Weights of a small image classifier.
Model: 24-pixel images, arch mlp_mixer, norm rmsnorm, activation silu, layers 10, width 192.
Data: trained on Sentinel-2 satellite tiles (TerraMesh), 145000 training examples, 37.4 epochs.
Rows from block 4 of a small image classifier, named by matrix and row number. Rows with one number belong to one neuron. Each number is 50 + 10 x the weight over its row's rms, rounded and kept within 0 to 99. All counts start at 0.
Before each neuron's rows are labels from the 100 images, of 14848, where the neuron reaches its highest value: "lies over" is the class under the peak. Only what is clearly more common there than usual is listed. The data: Sentinel-2 satellite tiles (TerraMesh). In brackets: how many of the 100, against the usual share in percent.
# fc1: MLP up (model.blocks.4.mlp.fc1.weight, 768x192), inputs 39-77
# fc2: MLP down (model.blocks.4.mlp.fc2.weight, 192x768, transposed), outputs 39-77

lies over: water (35 vs 11.2)
fc1.455:51 50 50 60 66 36 57 54 62 55 50 63 68 67 65 50 44 57 46 39 46 50 50 80 50 50 67 50 73 50 39 58 38 67 40 50 50 50 50
fc2.455:50 42 50 61 50 59 39 50 50 50 31 60 50 39 50 61 58 50 50 50 38 44 40 50 59 49 59 45 41 50 74 70 20 50 34 50 50 50 50

lies over: snow or ice (62 vs 13.8)
fc1.239:70 50 44 60 50 50 63 47 31 44 50 64 44 46 45 38 63 52 79 65 70 51 52 61 56 39 66 43 53 57 51 39 43 50 61 50 50 72 50
fc2.239:35 40 46 50 50 55 38 50 54 43 48 50 50 52 73 46 39 50 42 36 36 48 50 50 50 50 23 50 48 50 61 65 41 35 50 31 39 63 58

lies over: crops (49 vs 17.5)
fc1.91:50 59 36 50 50 65 59 62 51 35 50 40 50 60 53 61 66 61 48 57 50 50 43 58 73 50 62 44 50 50 44 58 50 49 62 52 39 51 43
fc2.91:50 50 50 71 50 38 53 64 50 48 63 48 29 40 45 49 59 40 40 50 53 33 34 50 49 50 65 67 50 72 41 50 46 50 50 54 62 28 53

lies over: trees (52 vs 21.2)
fc1.103:66 50 38 50 43 50 66 42 50 55 50 50 50 59 75 59 50 50 50 50 39 57 66 68 67 45 56 30 50 63 40 49 42 50 46 73 50 39 50
fc2.103:50 52 57 50 50 50 52 64 53 60 53 47 45 55 32 63 49 49 50 35 50 50 50 44 49 65 26 60 30 48 50 45 50 50 30 55 29 50 50

lies over: snow or ice (67 vs 13.8)
fc1.619:36 50 36 36 50 47 63 46 43 50 43 56 56 55 50 49 50 61 46 39 56 54 73 54 62 41 46 47 51 50 50 45 35 59 56 50 45 51 49
fc2.619:47 50 59 64 30 50 52 46 63 56 55 37 39 65 43 46 54 53 58 63 50 50 31 50 43 54 45 38 50 45 43 54 52 51 50 44 46 43 47

lies over: built area (28 vs 5)
fc1.470:61 50 43 33 68 75 59 52 61 50 50 50 50 50 49 65 50 61 50 39 43 38 66 71 50 65 50 42 56 38 50 46 68 50 49 49 50 60 63
fc2.470:50 31 72 67 48 33 50 50 59 54 50 50 50 54 35 50 56 57 51 57 50 50 42 48 71 32 72 50 55 56 39 55 48 42 53 69 68 50 50

lies over: water (54 vs 11.2)
fc1.593:50 75 66 41 59 50 54 41 50 63 50 63 87 50 57 50 50 50 50 66 47 50 61 50 58 53 41 50 41 50 50 50 40 65 44 49 50 50 50
fc2.593:50 48 56 50 54 58 40 50 50 50 38 50 13 50 42 53 49 49 49 34 50 54 35 50 50 51 50 54 50 50 67 50 40 47 43 30 50 50 50

lies over: water (37 vs 11.2)
fc1.347:50 50 67 50 50 38 50 74 58 69 53 50 54 65 63 51 43 50 56 50 33 54 67 60 64 50 36 38 84 63 42 50 50 68 45 52 45 50 38
fc2.347:60 50 50 49 48 50 45 62 66 40 28 33 47 50 38 30 61 67 46 50 50 38 56 52 50 50 60 50 36 50 50 62 47 43 41 54 50 63 69

lies over: crops (52 vs 17.5)
fc1.122:43 27 57 54 66 72 50 50 43 59 55 58 50 71 43 60 54 72 59 67 46 50 72 50 47 57 50 50 50 71 71 69 44 45 54 60 44 68 41
fc2.122:59 50 38 35 17 56 51 28 53 50 53 53 56 53 44 55 50 45 59 50 58 50 50 48 50 52 49 48 50 26 26 50 57 49 43 27 53 64 69

lies over: water (39 vs 11.2)
fc1.402:59 52 56 50 50 50 50 50 69 64 50 50 67 71 61 57 50 64 50 50 39 51 63 73 64 50 50 34 66 52 31 56 50 62 39 57 50 50 42
fc2.402:55 42 38 50 50 54 40 61 62 43 17 41 50 50 50 37 50 62 46 61 46 50 50 44 49 50 50 50 33 43 63 74 50 50 50 50 48 56 50

lies over: water (32 vs 11.2)
fc1.555:50 62 50 50 58 38 78 54 37 50 50 71 62 50 52 62 79 50 48 63 50 50 62 50 50 34 50 47 50 63 44 51 50 36 59 58 50 50 49
fc2.555:50 50 50 49 50 45 54 48 64 51 37 41 40 34 60 50 46 50 43 50 50 57 18 33 50 71 39 63 50 50 34 50 52 50 35 50 50 53 38

lies over: snow or ice (45 vs 13.8)
fc1.144:52 40 62 28 47 50 50 76 50 50 50 55 47 50 50 50 53 73 55 87 28 50 68 50 60 61 43 52 59 50 76 58 41 49 36 55 50 44 32
fc2.144:46 64 50 50 49 28 57 41 49 57 45 43 49 54 55 42 24 56 55 63 50 41 32 50 50 53 30 48 51 50 20 57 54 54 67 54 50 19 54

lies over: snow or ice (66 vs 13.8)
fc1.490:31 52 56 42 64 54 50 50 39 67 66 50 77 50 56 74 50 50 54 69 50 50 62 65 64 53 50 50 44 48 70 50 48 50 51 57 50 72 44
fc2.490:50 50 46 66 51 57 51 28 62 47 51 50 27 60 50 45 50 50 50 43 50 40 50 38 36 50 71 49 50 63 50 40 35 50 48 64 44 50 50

lies over: trees (53 vs 21.2)
fc1.411:50 50 50 37 50 61 69 60 64 50 63 74 35 58 43 51 57 50 50 76 59 71 50 45 52 43 54 50 54 50 50 50 50 42 50 62 50 59 50
fc2.411:61 58 55 67 51 59 47 51 50 46 50 50 63 46 77 38 50 33 50 49 48 50 31 47 53 71 32 63 63 69 56 49 65 69 50 60 51 50 50

lies over: bare ground (28 vs 5)
fc1.378:64 50 44 42 62 65 51 59 60 50 62 47 44 63 52 56 59 73 63 41 37 53 57 58 51 58 50 37 50 49 50 51 50 50 55 55 53 50 50
fc2.378:30 27 50 61 43 50 50 73 43 46 50 38 35 52 50 50 48 50 61 53 50 61 50 50 48 52 54 56 50 62 53 50 60 57 47 57 50 20 50

lies over: bare ground (32 vs 5)
fc1.421:38 50 50 36 43 50 61 50 39 50 50 50 77 50 40 48 50 73 38 38 50 47 71 50 50 42 28 45 58 50 40 39 50 50 50 50 50 60 50
fc2.421:49 43 50 53 50 50 30 50 61 66 50 29 33 55 50 37 50 55 60 54 38 62 39 51 52 50 50 50 52 50 50 59 50 50 54 39 52 50 34

lies over: snow or ice (32 vs 13.8)
fc1.414:50 50 41 45 50 46 50 58 53 51 28 50 43 54 46 48 50 61 44 47 44 44 68 66 43 32 37 40 55 51 50 50 47 71 54 50 41 49 57
fc2.414:61 42 65 50 42 64 42 63 60 50 46 45 47 47 47 66 52 69 50 58 43 66 50 54 59 66 60 54 36 50 65 42 50 50 63 46 50 50 50

lies over: water (35 vs 11.2)
fc1.352:59 68 38 38 50 50 78 46 58 42 42 63 50 35 58 50 47 51 60 64 50 50 63 74 58 50 45 42 50 50 46 35 50 83 45 67 57 60 53
fc2.352:50 49 50 50 64 47 50 67 52 43 57 57 50 77 61 55 47 54 56 41 50 50 37 49 40 58 71 64 58 56 53 48 61 50 48 35 36 57 50

lies over: rangeland (51 vs 21.2)
fc1.127:36 50 68 50 49 70 50 60 63 60 56 50 50 78 70 62 57 50 59 72 36 50 67 55 71 52 56 52 70 60 65 68 45 55 46 70 65 50 41
fc2.127:50 56 54 52 50 50 61 39 62 49 57 51 29 65 45 37 50 51 50 54 45 34 50 39 50 50 50 50 48 61 36 50 37 48 60 50 45 50 65

lies over: rangeland (48 vs 21.2); bare ground (28 vs 5)
fc1.536:45 50 39 62 59 59 74 49 67 40 50 61 74 71 50 51 63 50 46 37 45 50 50 64 50 50 56 58 37 50 36 50 55 50 69 47 44 61 61
fc2.536:66 52 50 56 50 40 42 50 50 57 38 41 50 50 52 36 30 68 50 50 50 50 37 50 54 50 40 50 50 66 41 62 50 50 73 50 50 39 50

lies over: built area (35 vs 5)
fc1.176:50 44 55 36 32 50 39 43 58 50 51 50 40 57 50 50 57 63 53 78 46 50 62 50 50 50 38 38 45 43 71 71 47 38 38 50 50 50 50
fc2.176:46 50 53 62 50 56 41 35 55 49 27 50 70 41 60 69 41 42 50 44 48 53 50 37 57 56 31 38 55 50 47 57 28 71 48 66 53 45 50

lies over: snow or ice (56 vs 13.8)
fc1.539:36 32 50 66 68 49 50 60 38 50 49 64 50 56 57 54 55 50 54 68 35 48 56 50 39 60 50 50 61 68 72 64 43 36 74 61 36 44 40
fc2.539:53 62 47 43 46 50 50 34 54 64 34 58 59 56 48 57 37 47 56 49 53 60 36 42 50 50 37 50 49 36 39 53 58 49 41 26 49 50 59

lies over: rangeland (77 vs 21.2)
fc1.531:43 51 64 55 49 45 50 53 50 59 45 50 50 65 57 50 49 70 50 55 50 50 68 50 44 50 48 50 50 51 50 56 50 50 50 52 65 50 50
fc2.531:49 53 49 36 50 50 59 52 48 61 36 55 49 44 64 55 50 63 41 63 48 56 47 55 60 50 49 35 50 50 42 41 58 39 41 63 43 35 43

lies over: crops (72 vs 17.5)
fc1.70:43 48 50 50 50 40 53 36 49 59 54 69 53 82 40 62 47 73 45 55 42 44 61 52 38 37 57 64 50 60 50 77 45 44 40 52 68 49 50
fc2.70:55 53 37 49 45 46 50 59 33 42 50 50 32 33 43 50 51 40 50 65 35 59 56 51 51 46 48 55 56 60 47 46 62 50 50 49 50 42 56

lies over: rangeland (45 vs 21.2); bare ground (28 vs 5)
fc1.146:52 39 46 53 50 49 50 50 46 63 40 49 47 55 50 50 45 79 58 41 50 50 65 63 50 50 39 47 53 56 59 50 50 63 49 41 52 49 58
fc2.146:56 50 60 28 47 54 50 52 65 39 55 55 42 60 46 73 65 50 45 54 50 49 51 56 51 73 55 49 36 37 37 42 50 53 53 50 42 50 64

lies over: crops (43 vs 17.5)
fc1.603:66 48 50 57 56 50 44 65 63 55 44 50 50 45 50 37 41 61 83 47 46 40 67 67 38 65 50 50 57 49 52 41 63 74 53 50 50 50 62
fc2.603:52 57 37 47 37 65 50 54 56 42 46 51 61 51 44 50 50 48 30 49 37 49 50 40 60 60 50 50 52 58 50 41 64 54 50 50 43 50 49

lies over: rangeland (44 vs 21.2)
fc1.18:67 50 61 41 50 55 50 50 50 50 63 44 51 50 61 79 55 66 47 50 50 56 57 50 50 50 47 50 57 35 42 34 64 51 50 50 51 68 67
fc2.18:41 35 66 50 55 55 55 50 53 50 51 46 69 48 34 22 41 61 50 30 50 41 44 61 67 50 54 45 50 69 51 50 35 57 51 32 50 50 51

lies over: built area (35 vs 5)
fc1.380:47 50 50 43 65 57 66 73 49 45 56 56 50 65 55 50 52 60 57 50 39 50 44 46 46 63 50 62 50 56 76 61 37 50 50 50 51 50 50
fc2.380:24 60 37 49 45 28 48 55 55 58 57 33 42 48 61 53 54 42 62 50 55 43 63 53 55 58 37 40 50 61 52 43 62 28 45 57 62 37 54

lies over: built area (31 vs 5)
fc1.133:38 50 51 36 50 50 50 50 50 53 71 50 40 50 58 56 50 61 52 74 54 50 60 54 65 56 35 42 50 59 74 50 47 48 58 58 50 58 50
fc2.133:41 52 48 72 56 50 55 36 60 36 39 56 55 49 50 57 50 50 74 37 57 35 50 43 52 50 50 52 54 50 50 37 29 50 50 50 39 41 50

lies over: crops (41 vs 17.5)
fc1.540:41 50 50 66 68 50 54 50 66 55 45 60 66 62 72 47 54 43 53 38 49 61 50 71 50 50 50 50 66 55 47 55 51 61 75 51 37 46 50
fc2.540:44 50 58 52 57 50 46 50 40 50 26 51 81 41 57 54 45 37 50 64 39 50 30 35 50 66 50 42 59 58 50 62 50 50 40 58 50 43 27

lies over: rangeland (45 vs 21.2)
fc1.257:62 52 44 50 43 50 66 55 50 50 50 78 50 67 50 53 50 52 50 81 54 50 50 67 50 38 50 50 50 52 37 50 50 50 55 84 50 47 55
fc2.257:62 50 31 50 50 60 64 50 50 52 50 50 43 65 59 35 50 87 54 50 47 58 33 50 50 61 50 50 50 52 61 70 39 44 75 70 55 50 40

lies over: snow or ice (56 vs 13.8)
fc1.85:50 39 60 29 51 49 48 77 49 47 50 61 46 50 53 58 58 76 63 84 35 50 64 50 60 57 36 51 57 50 77 61 46 50 39 52 50 43 38
fc2.85:48 64 48 50 56 33 50 39 46 52 50 41 50 50 60 50 19 54 55 57 53 37 30 50 50 50 28 47 54 58 28 50 54 57 67 54 46 29 51

lies over: snow or ice (74 vs 13.8)
fc1.580:55 59 50 50 54 73 74 58 57 60 50 72 50 66 50 83 41 37 50 59 50 82 51 59 41 49 50 50 40 48 50 53 50 50 50 50 50 70 64
fc2.580:37 61 50 41 50 22 45 40 50 53 48 47 46 50 50 50 50 50 50 50 50 43 26 50 59 30 37 08 50 47 30 46 54 48 44 62 50 46 50

lies over: rangeland (47 vs 21.2)
fc1.349:60 50 48 50 45 50 50 42 43 59 49 50 56 50 50 50 60 52 45 47 59 50 62 67 50 37 32 53 54 50 43 39 58 60 58 54 65 67 50
fc2.349:39 44 44 43 52 35 45 56 60 62 50 36 41 62 63 42 39 56 50 48 44 50 36 39 64 57 54 65 59 59 50 50 42 51 56 52 44 55 39

lies over: built area (43 vs 5)
fc1.562:50 46 58 36 41 50 50 50 50 43 50 36 50 64 50 56 43 53 61 60 40 47 59 50 42 44 48 50 47 43 62 73 50 50 50 50 49 50 50
fc2.562:57 48 44 64 55 62 50 36 50 44 41 61 67 30 52 67 55 23 46 42 56 52 50 36 52 59 38 43 50 50 50 50 27 50 47 67 60 50 50

lies over: snow or ice (33 vs 13.8)
fc1.125:63 45 50 50 57 61 69 65 50 50 50 55 37 41 48 50 70 44 47 65 64 66 50 44 58 51 58 50 50 50 50 50 64 50 51 53 50 55 45
fc2.125:60 73 50 50 50 50 38 50 57 59 34 50 50 56 70 50 45 60 38 40 48 39 39 50 50 52 50 55 38 50 58 50 50 88 44 39 50 50 64

lies over: snow or ice (50 vs 13.8)
fc1.334:58 43 39 41 43 50 64 50 47 45 57 52 48 54 39 51 52 57 50 51 50 43 50 53 42 50 54 44 50 50 58 62 50 40 43 44 57 43 63
fc2.334:59 57 65 60 50 57 41 53 58 52 28 46 53 49 52 43 42 45 24 61 50 52 50 50 51 47 65 50 34 49 49 50 37 59 48 60 50 50 50

lies over: water (36 vs 11.2)
fc1.489:60 50 62 38 50 56 41 73 43 50 50 50 56 45 51 39 44 68 52 65 37 60 65 46 61 50 50 61 63 57 65 41 50 67 40 50 50 50 36
fc2.489:51 25 50 50 52 50 40 35 47 54 47 26 38 50 50 35 34 58 41 52 48 37 37 50 44 50 50 32 57 50 50 57 40 65 65 50 50 54 45

lies over: built area (38 vs 5)
fc1.121:53 50 55 50 63 50 67 67 59 50 61 56 39 61 50 60 50 69 52 47 42 64 53 50 46 57 41 47 56 58 74 50 40 50 50 48 56 54 50
fc2.121:25 50 40 52 43 36 61 50 56 53 59 38 46 42 50 55 50 36 59 56 51 43 57 56 52 48 39 47 46 64 52 42 60 38 43 60 50 33 50

lies over: rangeland (44 vs 21.2)
fc1.665:46 41 55 50 50 43 50 50 36 50 39 50 50 50 39 40 50 67 46 41 53 45 71 68 45 41 50 46 50 56 38 40 44 50 50 50 56 49 56
fc2.665:51 43 50 34 48 68 26 50 63 62 43 46 44 50 47 64 50 56 63 37 55 60 38 62 75 56 51 49 24 50 58 47 58 51 54 50 50 59 39

lies over: crops (42 vs 17.5)
fc1.313:58 50 65 54 36 64 50 46 32 54 50 50 50 50 39 50 58 50 46 48 55 44 64 55 54 39 38 56 50 50 42 50 50 67 48 53 50 68 50
fc2.313:39 40 40 48 53 41 35 54 61 67 50 39 47 60 62 54 38 50 50 36 50 46 30 45 59 63 50 62 50 51 49 55 50 50 50 50 50 50 49

lies over: crops (60 vs 17.5)
fc1.766:50 50 50 55 51 62 50 50 45 52 36 56 50 50 56 50 53 45 49 71 53 48 72 72 50 53 49 36 43 50 46 44 64 60 47 50 39 59 50
fc2.766:36 48 43 50 51 53 29 59 47 50 46 41 50 52 60 65 38 50 47 50 47 48 50 59 58 52 62 71 30 45 72 40 37 48 50 45 50 49 50

lies over: snow or ice (93 vs 13.8)
fc1.14:67 48 31 40 44 46 50 48 56 50 51 54 48 41 57 50 50 66 64 50 50 41 50 50 51 50 40 50 58 48 50 34 39 70 59 59 64 65 59
fc2.14:50 55 50 57 56 50 45 50 50 58 66 41 42 75 50 50 49 47 65 50 46 32 30 61 44 57 50 50 58 50 55 64 66 40 62 23 44 49 44

lies over: trees (45 vs 21.2)
fc1.714:39 52 39 50 43 56 70 46 57 32 65 75 50 43 39 50 69 55 50 65 50 60 50 50 55 34 38 50 50 50 50 48 39 50 65 57 50 76 50
fc2.714:50 50 50 50 50 52 35 50 50 49 50 45 35 43 62 50 50 50 50 34 50 37 37 53 50 71 50 76 50 50 50 47 58 65 50 50 45 37 41

lies over: rangeland (45 vs 21.2)
fc1.514:47 56 65 50 36 52 54 50 36 69 50 56 71 41 67 50 50 50 50 55 57 43 59 45 37 46 48 56 65 52 40 39 46 50 50 51 71 66 65
fc2.514:47 56 48 56 50 48 49 50 59 65 50 40 43 59 37 32 35 50 50 48 42 46 35 50 70 30 54 50 52 63 50 50 19 52 47 47 50 56 39

lies over: snow or ice (53 vs 13.8)
fc1.672:56 50 65 44 50 58 48 66 38 68 52 50 51 50 62 61 56 50 50 84 35 44 64 79 62 59 60 55 72 61 58 50 50 63 34 51 50 50 40
fc2.672:40 55 53 55 49 50 42 50 52 50 49 30 36 50 34 16 43 57 47 58 53 28 50 50 48 30 56 50 45 50 50 58 41 60 50 50 41 57 57

lies over: built area (28 vs 5)
fc1.751:50 44 53 36 50 60 49 50 50 42 47 42 50 66 50 52 44 50 60 52 34 42 54 50 44 41 39 62 50 44 66 66 52 42 50 46 44 43 50
fc2.751:54 50 57 58 58 50 50 50 42 55 45 67 59 26 46 62 45 13 35 43 60 56 50 30 53 53 52 50 49 50 50 55 20 51 51 65 61 50 50

lies over: crops (58 vs 17.5)
fc1.700:35 37 56 46 63 50 50 54 50 60 67 50 51 53 53 57 54 66 72 70 50 50 63 59 71 53 66 43 50 50 67 72 42 43 51 56 60 73 41
fc2.700:68 50 49 59 46 47 63 50 50 39 50 68 35 59 50 49 50 45 45 50 50 45 50 39 50 49 74 50 50 67 50 32 41 50 71 50 50 50 74

lies over: water (45 vs 11.2)
fc1.259:50 66 35 52 44 55 59 50 53 50 43 70 67 50 75 50 54 50 59 67 41 50 47 61 41 38 45 44 61 50 50 41 77 50 55 66 50 43 63
fc2.259:50 46 57 60 36 60 53 50 50 50 52 40 38 50 36 41 58 57 50 52 57 38 45 41 59 56 60 50 53 35 58 45 30 40 48 50 50 50 53

lies over: trees (61 vs 21.2)
fc1.290:50 50 50 63 50 45 62 40 50 34 50 75 71 52 60 50 67 44 56 60 50 71 59 64 64 44 45 50 50 64 62 50 41 57 55 65 48 43 42
fc2.290:50 50 53 50 54 54 50 43 44 52 50 61 50 53 50 63 35 41 57 50 50 56 06 50 49 44 35 60 35 50 50 44 50 38 56 63 30 42 40

lies over: rangeland (59 vs 21.2)
fc1.406:49 61 42 50 41 67 46 54 50 38 41 43 50 59 43 67 76 54 56 68 41 57 43 54 64 41 55 45 50 55 46 60 51 49 62 50 47 45 37
fc2.406:50 61 66 50 46 36 50 66 51 56 53 50 34 45 55 51 51 45 50 49 50 38 22 44 50 55 55 60 54 49 45 57 50 57 54 64 64 29 48

lies over: rangeland (77 vs 21.2)
fc1.546:47 50 71 50 42 57 63 44 50 52 50 59 50 53 47 50 59 60 46 63 30 43 71 48 44 50 50 50 40 53 50 59 50 47 50 53 70 50 58
fc2.546:61 50 48 50 43 50 50 59 37 50 46 50 43 41 50 50 50 44 47 62 38 64 50 50 50 53 55 55 56 52 53 50 70 50 50 50 42 50 44

lies over: bare ground (28 vs 5)
fc1.404:37 61 68 50 74 53 82 50 62 52 50 41 69 59 43 50 59 50 56 49 34 35 68 69 72 50 42 41 50 63 50 45 46 65 39 65 50 54 42
fc2.404:50 50 43 64 61 50 50 70 33 50 71 52 50 42 50 52 43 38 47 62 65 50 19 42 22 50 41 43 46 50 50 56 36 50 28 35 50 31 50

lies over: snow or ice (55 vs 13.8)
fc1.212:50 50 34 55 45 33 50 63 50 63 38 55 42 56 80 47 53 71 58 50 32 56 50 68 49 48 68 40 75 64 35 55 50 38 55 58 63 50 63
fc2.212:50 45 53 50 38 59 50 57 50 50 58 60 59 53 36 63 50 18 48 42 57 51 55 30 55 50 37 55 32 40 65 50 34 46 35 60 50 41 50

lies over: crops (53 vs 17.5)
fc1.326:50 55 61 50 48 45 78 50 38 64 46 57 50 68 64 50 50 57 47 50 30 50 66 43 64 50 50 50 56 58 50 60 38 50 46 57 51 50 63
fc2.326:44 53 50 62 30 50 50 50 59 42 50 42 50 46 37 39 44 52 48 52 50 66 52 41 48 42 36 39 50 55 57 68 48 66 51 46 45 50 55

lies over: rangeland (45 vs 21.2); bare ground (37 vs 5)
fc1.302:53 45 50 36 50 48 50 59 50 50 34 50 50 55 36 50 50 70 45 43 50 50 65 50 42 36 36 50 50 51 46 50 50 66 50 47 52 52 55
fc2.302:67 32 74 50 31 60 35 50 50 50 45 50 50 41 50 57 43 73 52 65 43 66 50 50 53 71 57 58 50 50 50 50 64 58 75 36 46 41 58

lies over: rangeland (47 vs 21.2)
fc1.637:59 44 50 50 64 54 53 46 58 56 50 59 57 64 55 50 76 57 50 72 50 45 47 55 50 42 54 64 42 50 50 65 50 56 64 67 57 60 59
fc2.637:33 35 50 50 57 44 52 63 55 50 50 40 52 50 72 50 37 50 42 50 41 47 63 40 54 61 47 62 50 68 50 50 50 39 58 69 50 31 50

lies over: water (45 vs 11.2)
fc1.545:50 50 41 59 49 66 51 50 63 43 44 49 73 51 53 69 60 50 60 50 50 65 50 51 70 44 43 48 43 58 56 66 64 50 71 58 60 54 44
fc2.545:57 58 26 46 50 32 57 46 64 26 49 51 43 49 43 56 51 65 51 62 33 50 39 62 54 44 57 61 30 54 48 35 47 38 50 60 50 57 51

lies over: rangeland (50 vs 21.2)
fc1.639:50 43 64 44 50 63 38 62 52 58 44 50 50 87 56 65 55 50 46 77 34 48 62 62 69 52 50 56 57 76 60 71 41 64 39 73 50 47 34
fc2.639:49 59 45 50 50 42 47 49 63 51 32 33 29 50 41 26 41 50 60 65 46 39 50 52 47 46 48 50 47 50 29 58 48 54 50 48 45 50 59

lies over: water (27 vs 11.2)
fc1.691:44 41 65 36 50 56 50 71 50 38 38 55 45 56 42 61 61 62 50 79 31 56 56 42 64 51 44 58 36 54 80 50 50 51 34 50 47 43 38
fc2.691:61 54 50 54 52 53 37 35 08 55 35 54 50 41 62 40 50 48 48 55 58 39 53 44 50 43 55 38 65 50 47 62 58 57 63 62 50 57 50

lies over: water (44 vs 11.2)
fc1.437:50 50 50 63 46 57 50 43 63 45 45 50 79 62 50 64 62 51 59 60 50 50 50 50 69 45 41 50 43 66 50 69 59 61 59 59 61 50 44
fc2.437:50 50 22 50 50 37 50 50 59 38 51 49 49 39 35 56 50 63 46 61 45 43 51 59 50 42 50 61 42 49 49 35 49 28 58 52 44 61 59

lies over: rangeland (52 vs 21.2)
fc1.523:47 45 58 28 40 53 50 57 50 61 30 54 50 51 37 46 38 53 42 47 50 50 65 50 44 38 37 50 58 50 51 50 55 64 41 49 50 50 54
fc2.523:62 44 50 50 37 60 17 50 58 63 50 50 50 49 37 50 50 75 46 56 44 62 57 54 60 59 50 54 32 56 50 50 43 40 60 33 54 49 50

lies over: snow or ice (36 vs 13.8)
fc1.697:64 51 43 41 51 54 58 50 56 31 50 48 50 53 50 50 59 50 72 50 46 68 50 52 72 47 50 44 50 67 43 38 62 75 50 54 66 55 62
fc2.697:41 49 41 50 50 51 42 36 28 50 47 77 62 50 62 50 47 43 54 49 54 50 36 50 32 57 50 50 65 37 69 50 63 53 50 24 50 55 50

lies over: water (32 vs 11.2)
fc1.249:55 50 46 39 52 46 50 73 53 56 50 50 50 62 56 52 67 71 55 75 42 64 62 50 69 54 50 43 53 63 54 54 36 53 41 63 71 45 50
fc2.249:47 50 33 44 44 38 52 47 50 51 52 37 30 50 36 41 38 57 71 50 39 56 63 57 50 50 36 40 50 50 26 50 53 55 50 48 38 43 50

lies over: built area (26 vs 5)
fc1.96:56 50 71 65 56 50 50 63 64 56 50 58 56 62 59 50 50 59 51 37 41 54 60 77 58 43 50 33 61 58 38 54 50 78 50 56 50 57 39
fc2.96:50 36 50 58 51 47 44 50 56 35 22 46 51 43 50 43 57 52 45 50 50 47 50 50 60 50 35 50 48 50 62 70 31 49 50 50 34 52 59

lies over: water (49 vs 11.2); snow or ice (36 vs 13.8)
fc1.589:63 47 36 49 41 50 57 59 58 47 42 76 50 64 66 53 57 50 58 50 40 57 48 59 37 39 50 50 63 56 47 44 82 50 53 70 50 40 57
fc2.589:38 45 50 57 50 53 34 63 39 50 65 54 40 50 35 50 52 50 50 50 64 43 54 40 70 65 50 50 38 27 66 42 38 26 49 45 50 60 56

lies over: water (75 vs 11.2)
fc1.123:50 50 38 36 50 49 67 42 31 50 56 50 43 57 67 56 50 58 50 50 50 40 81 41 55 46 40 50 48 41 50 45 29 50 68 32 50 50 64
fc2.123:50 50 55 74 30 56 50 47 62 48 50 44 65 60 41 33 67 60 60 62 45 65 50 50 37 50 51 44 52 60 50 62 52 63 53 38 50 50 50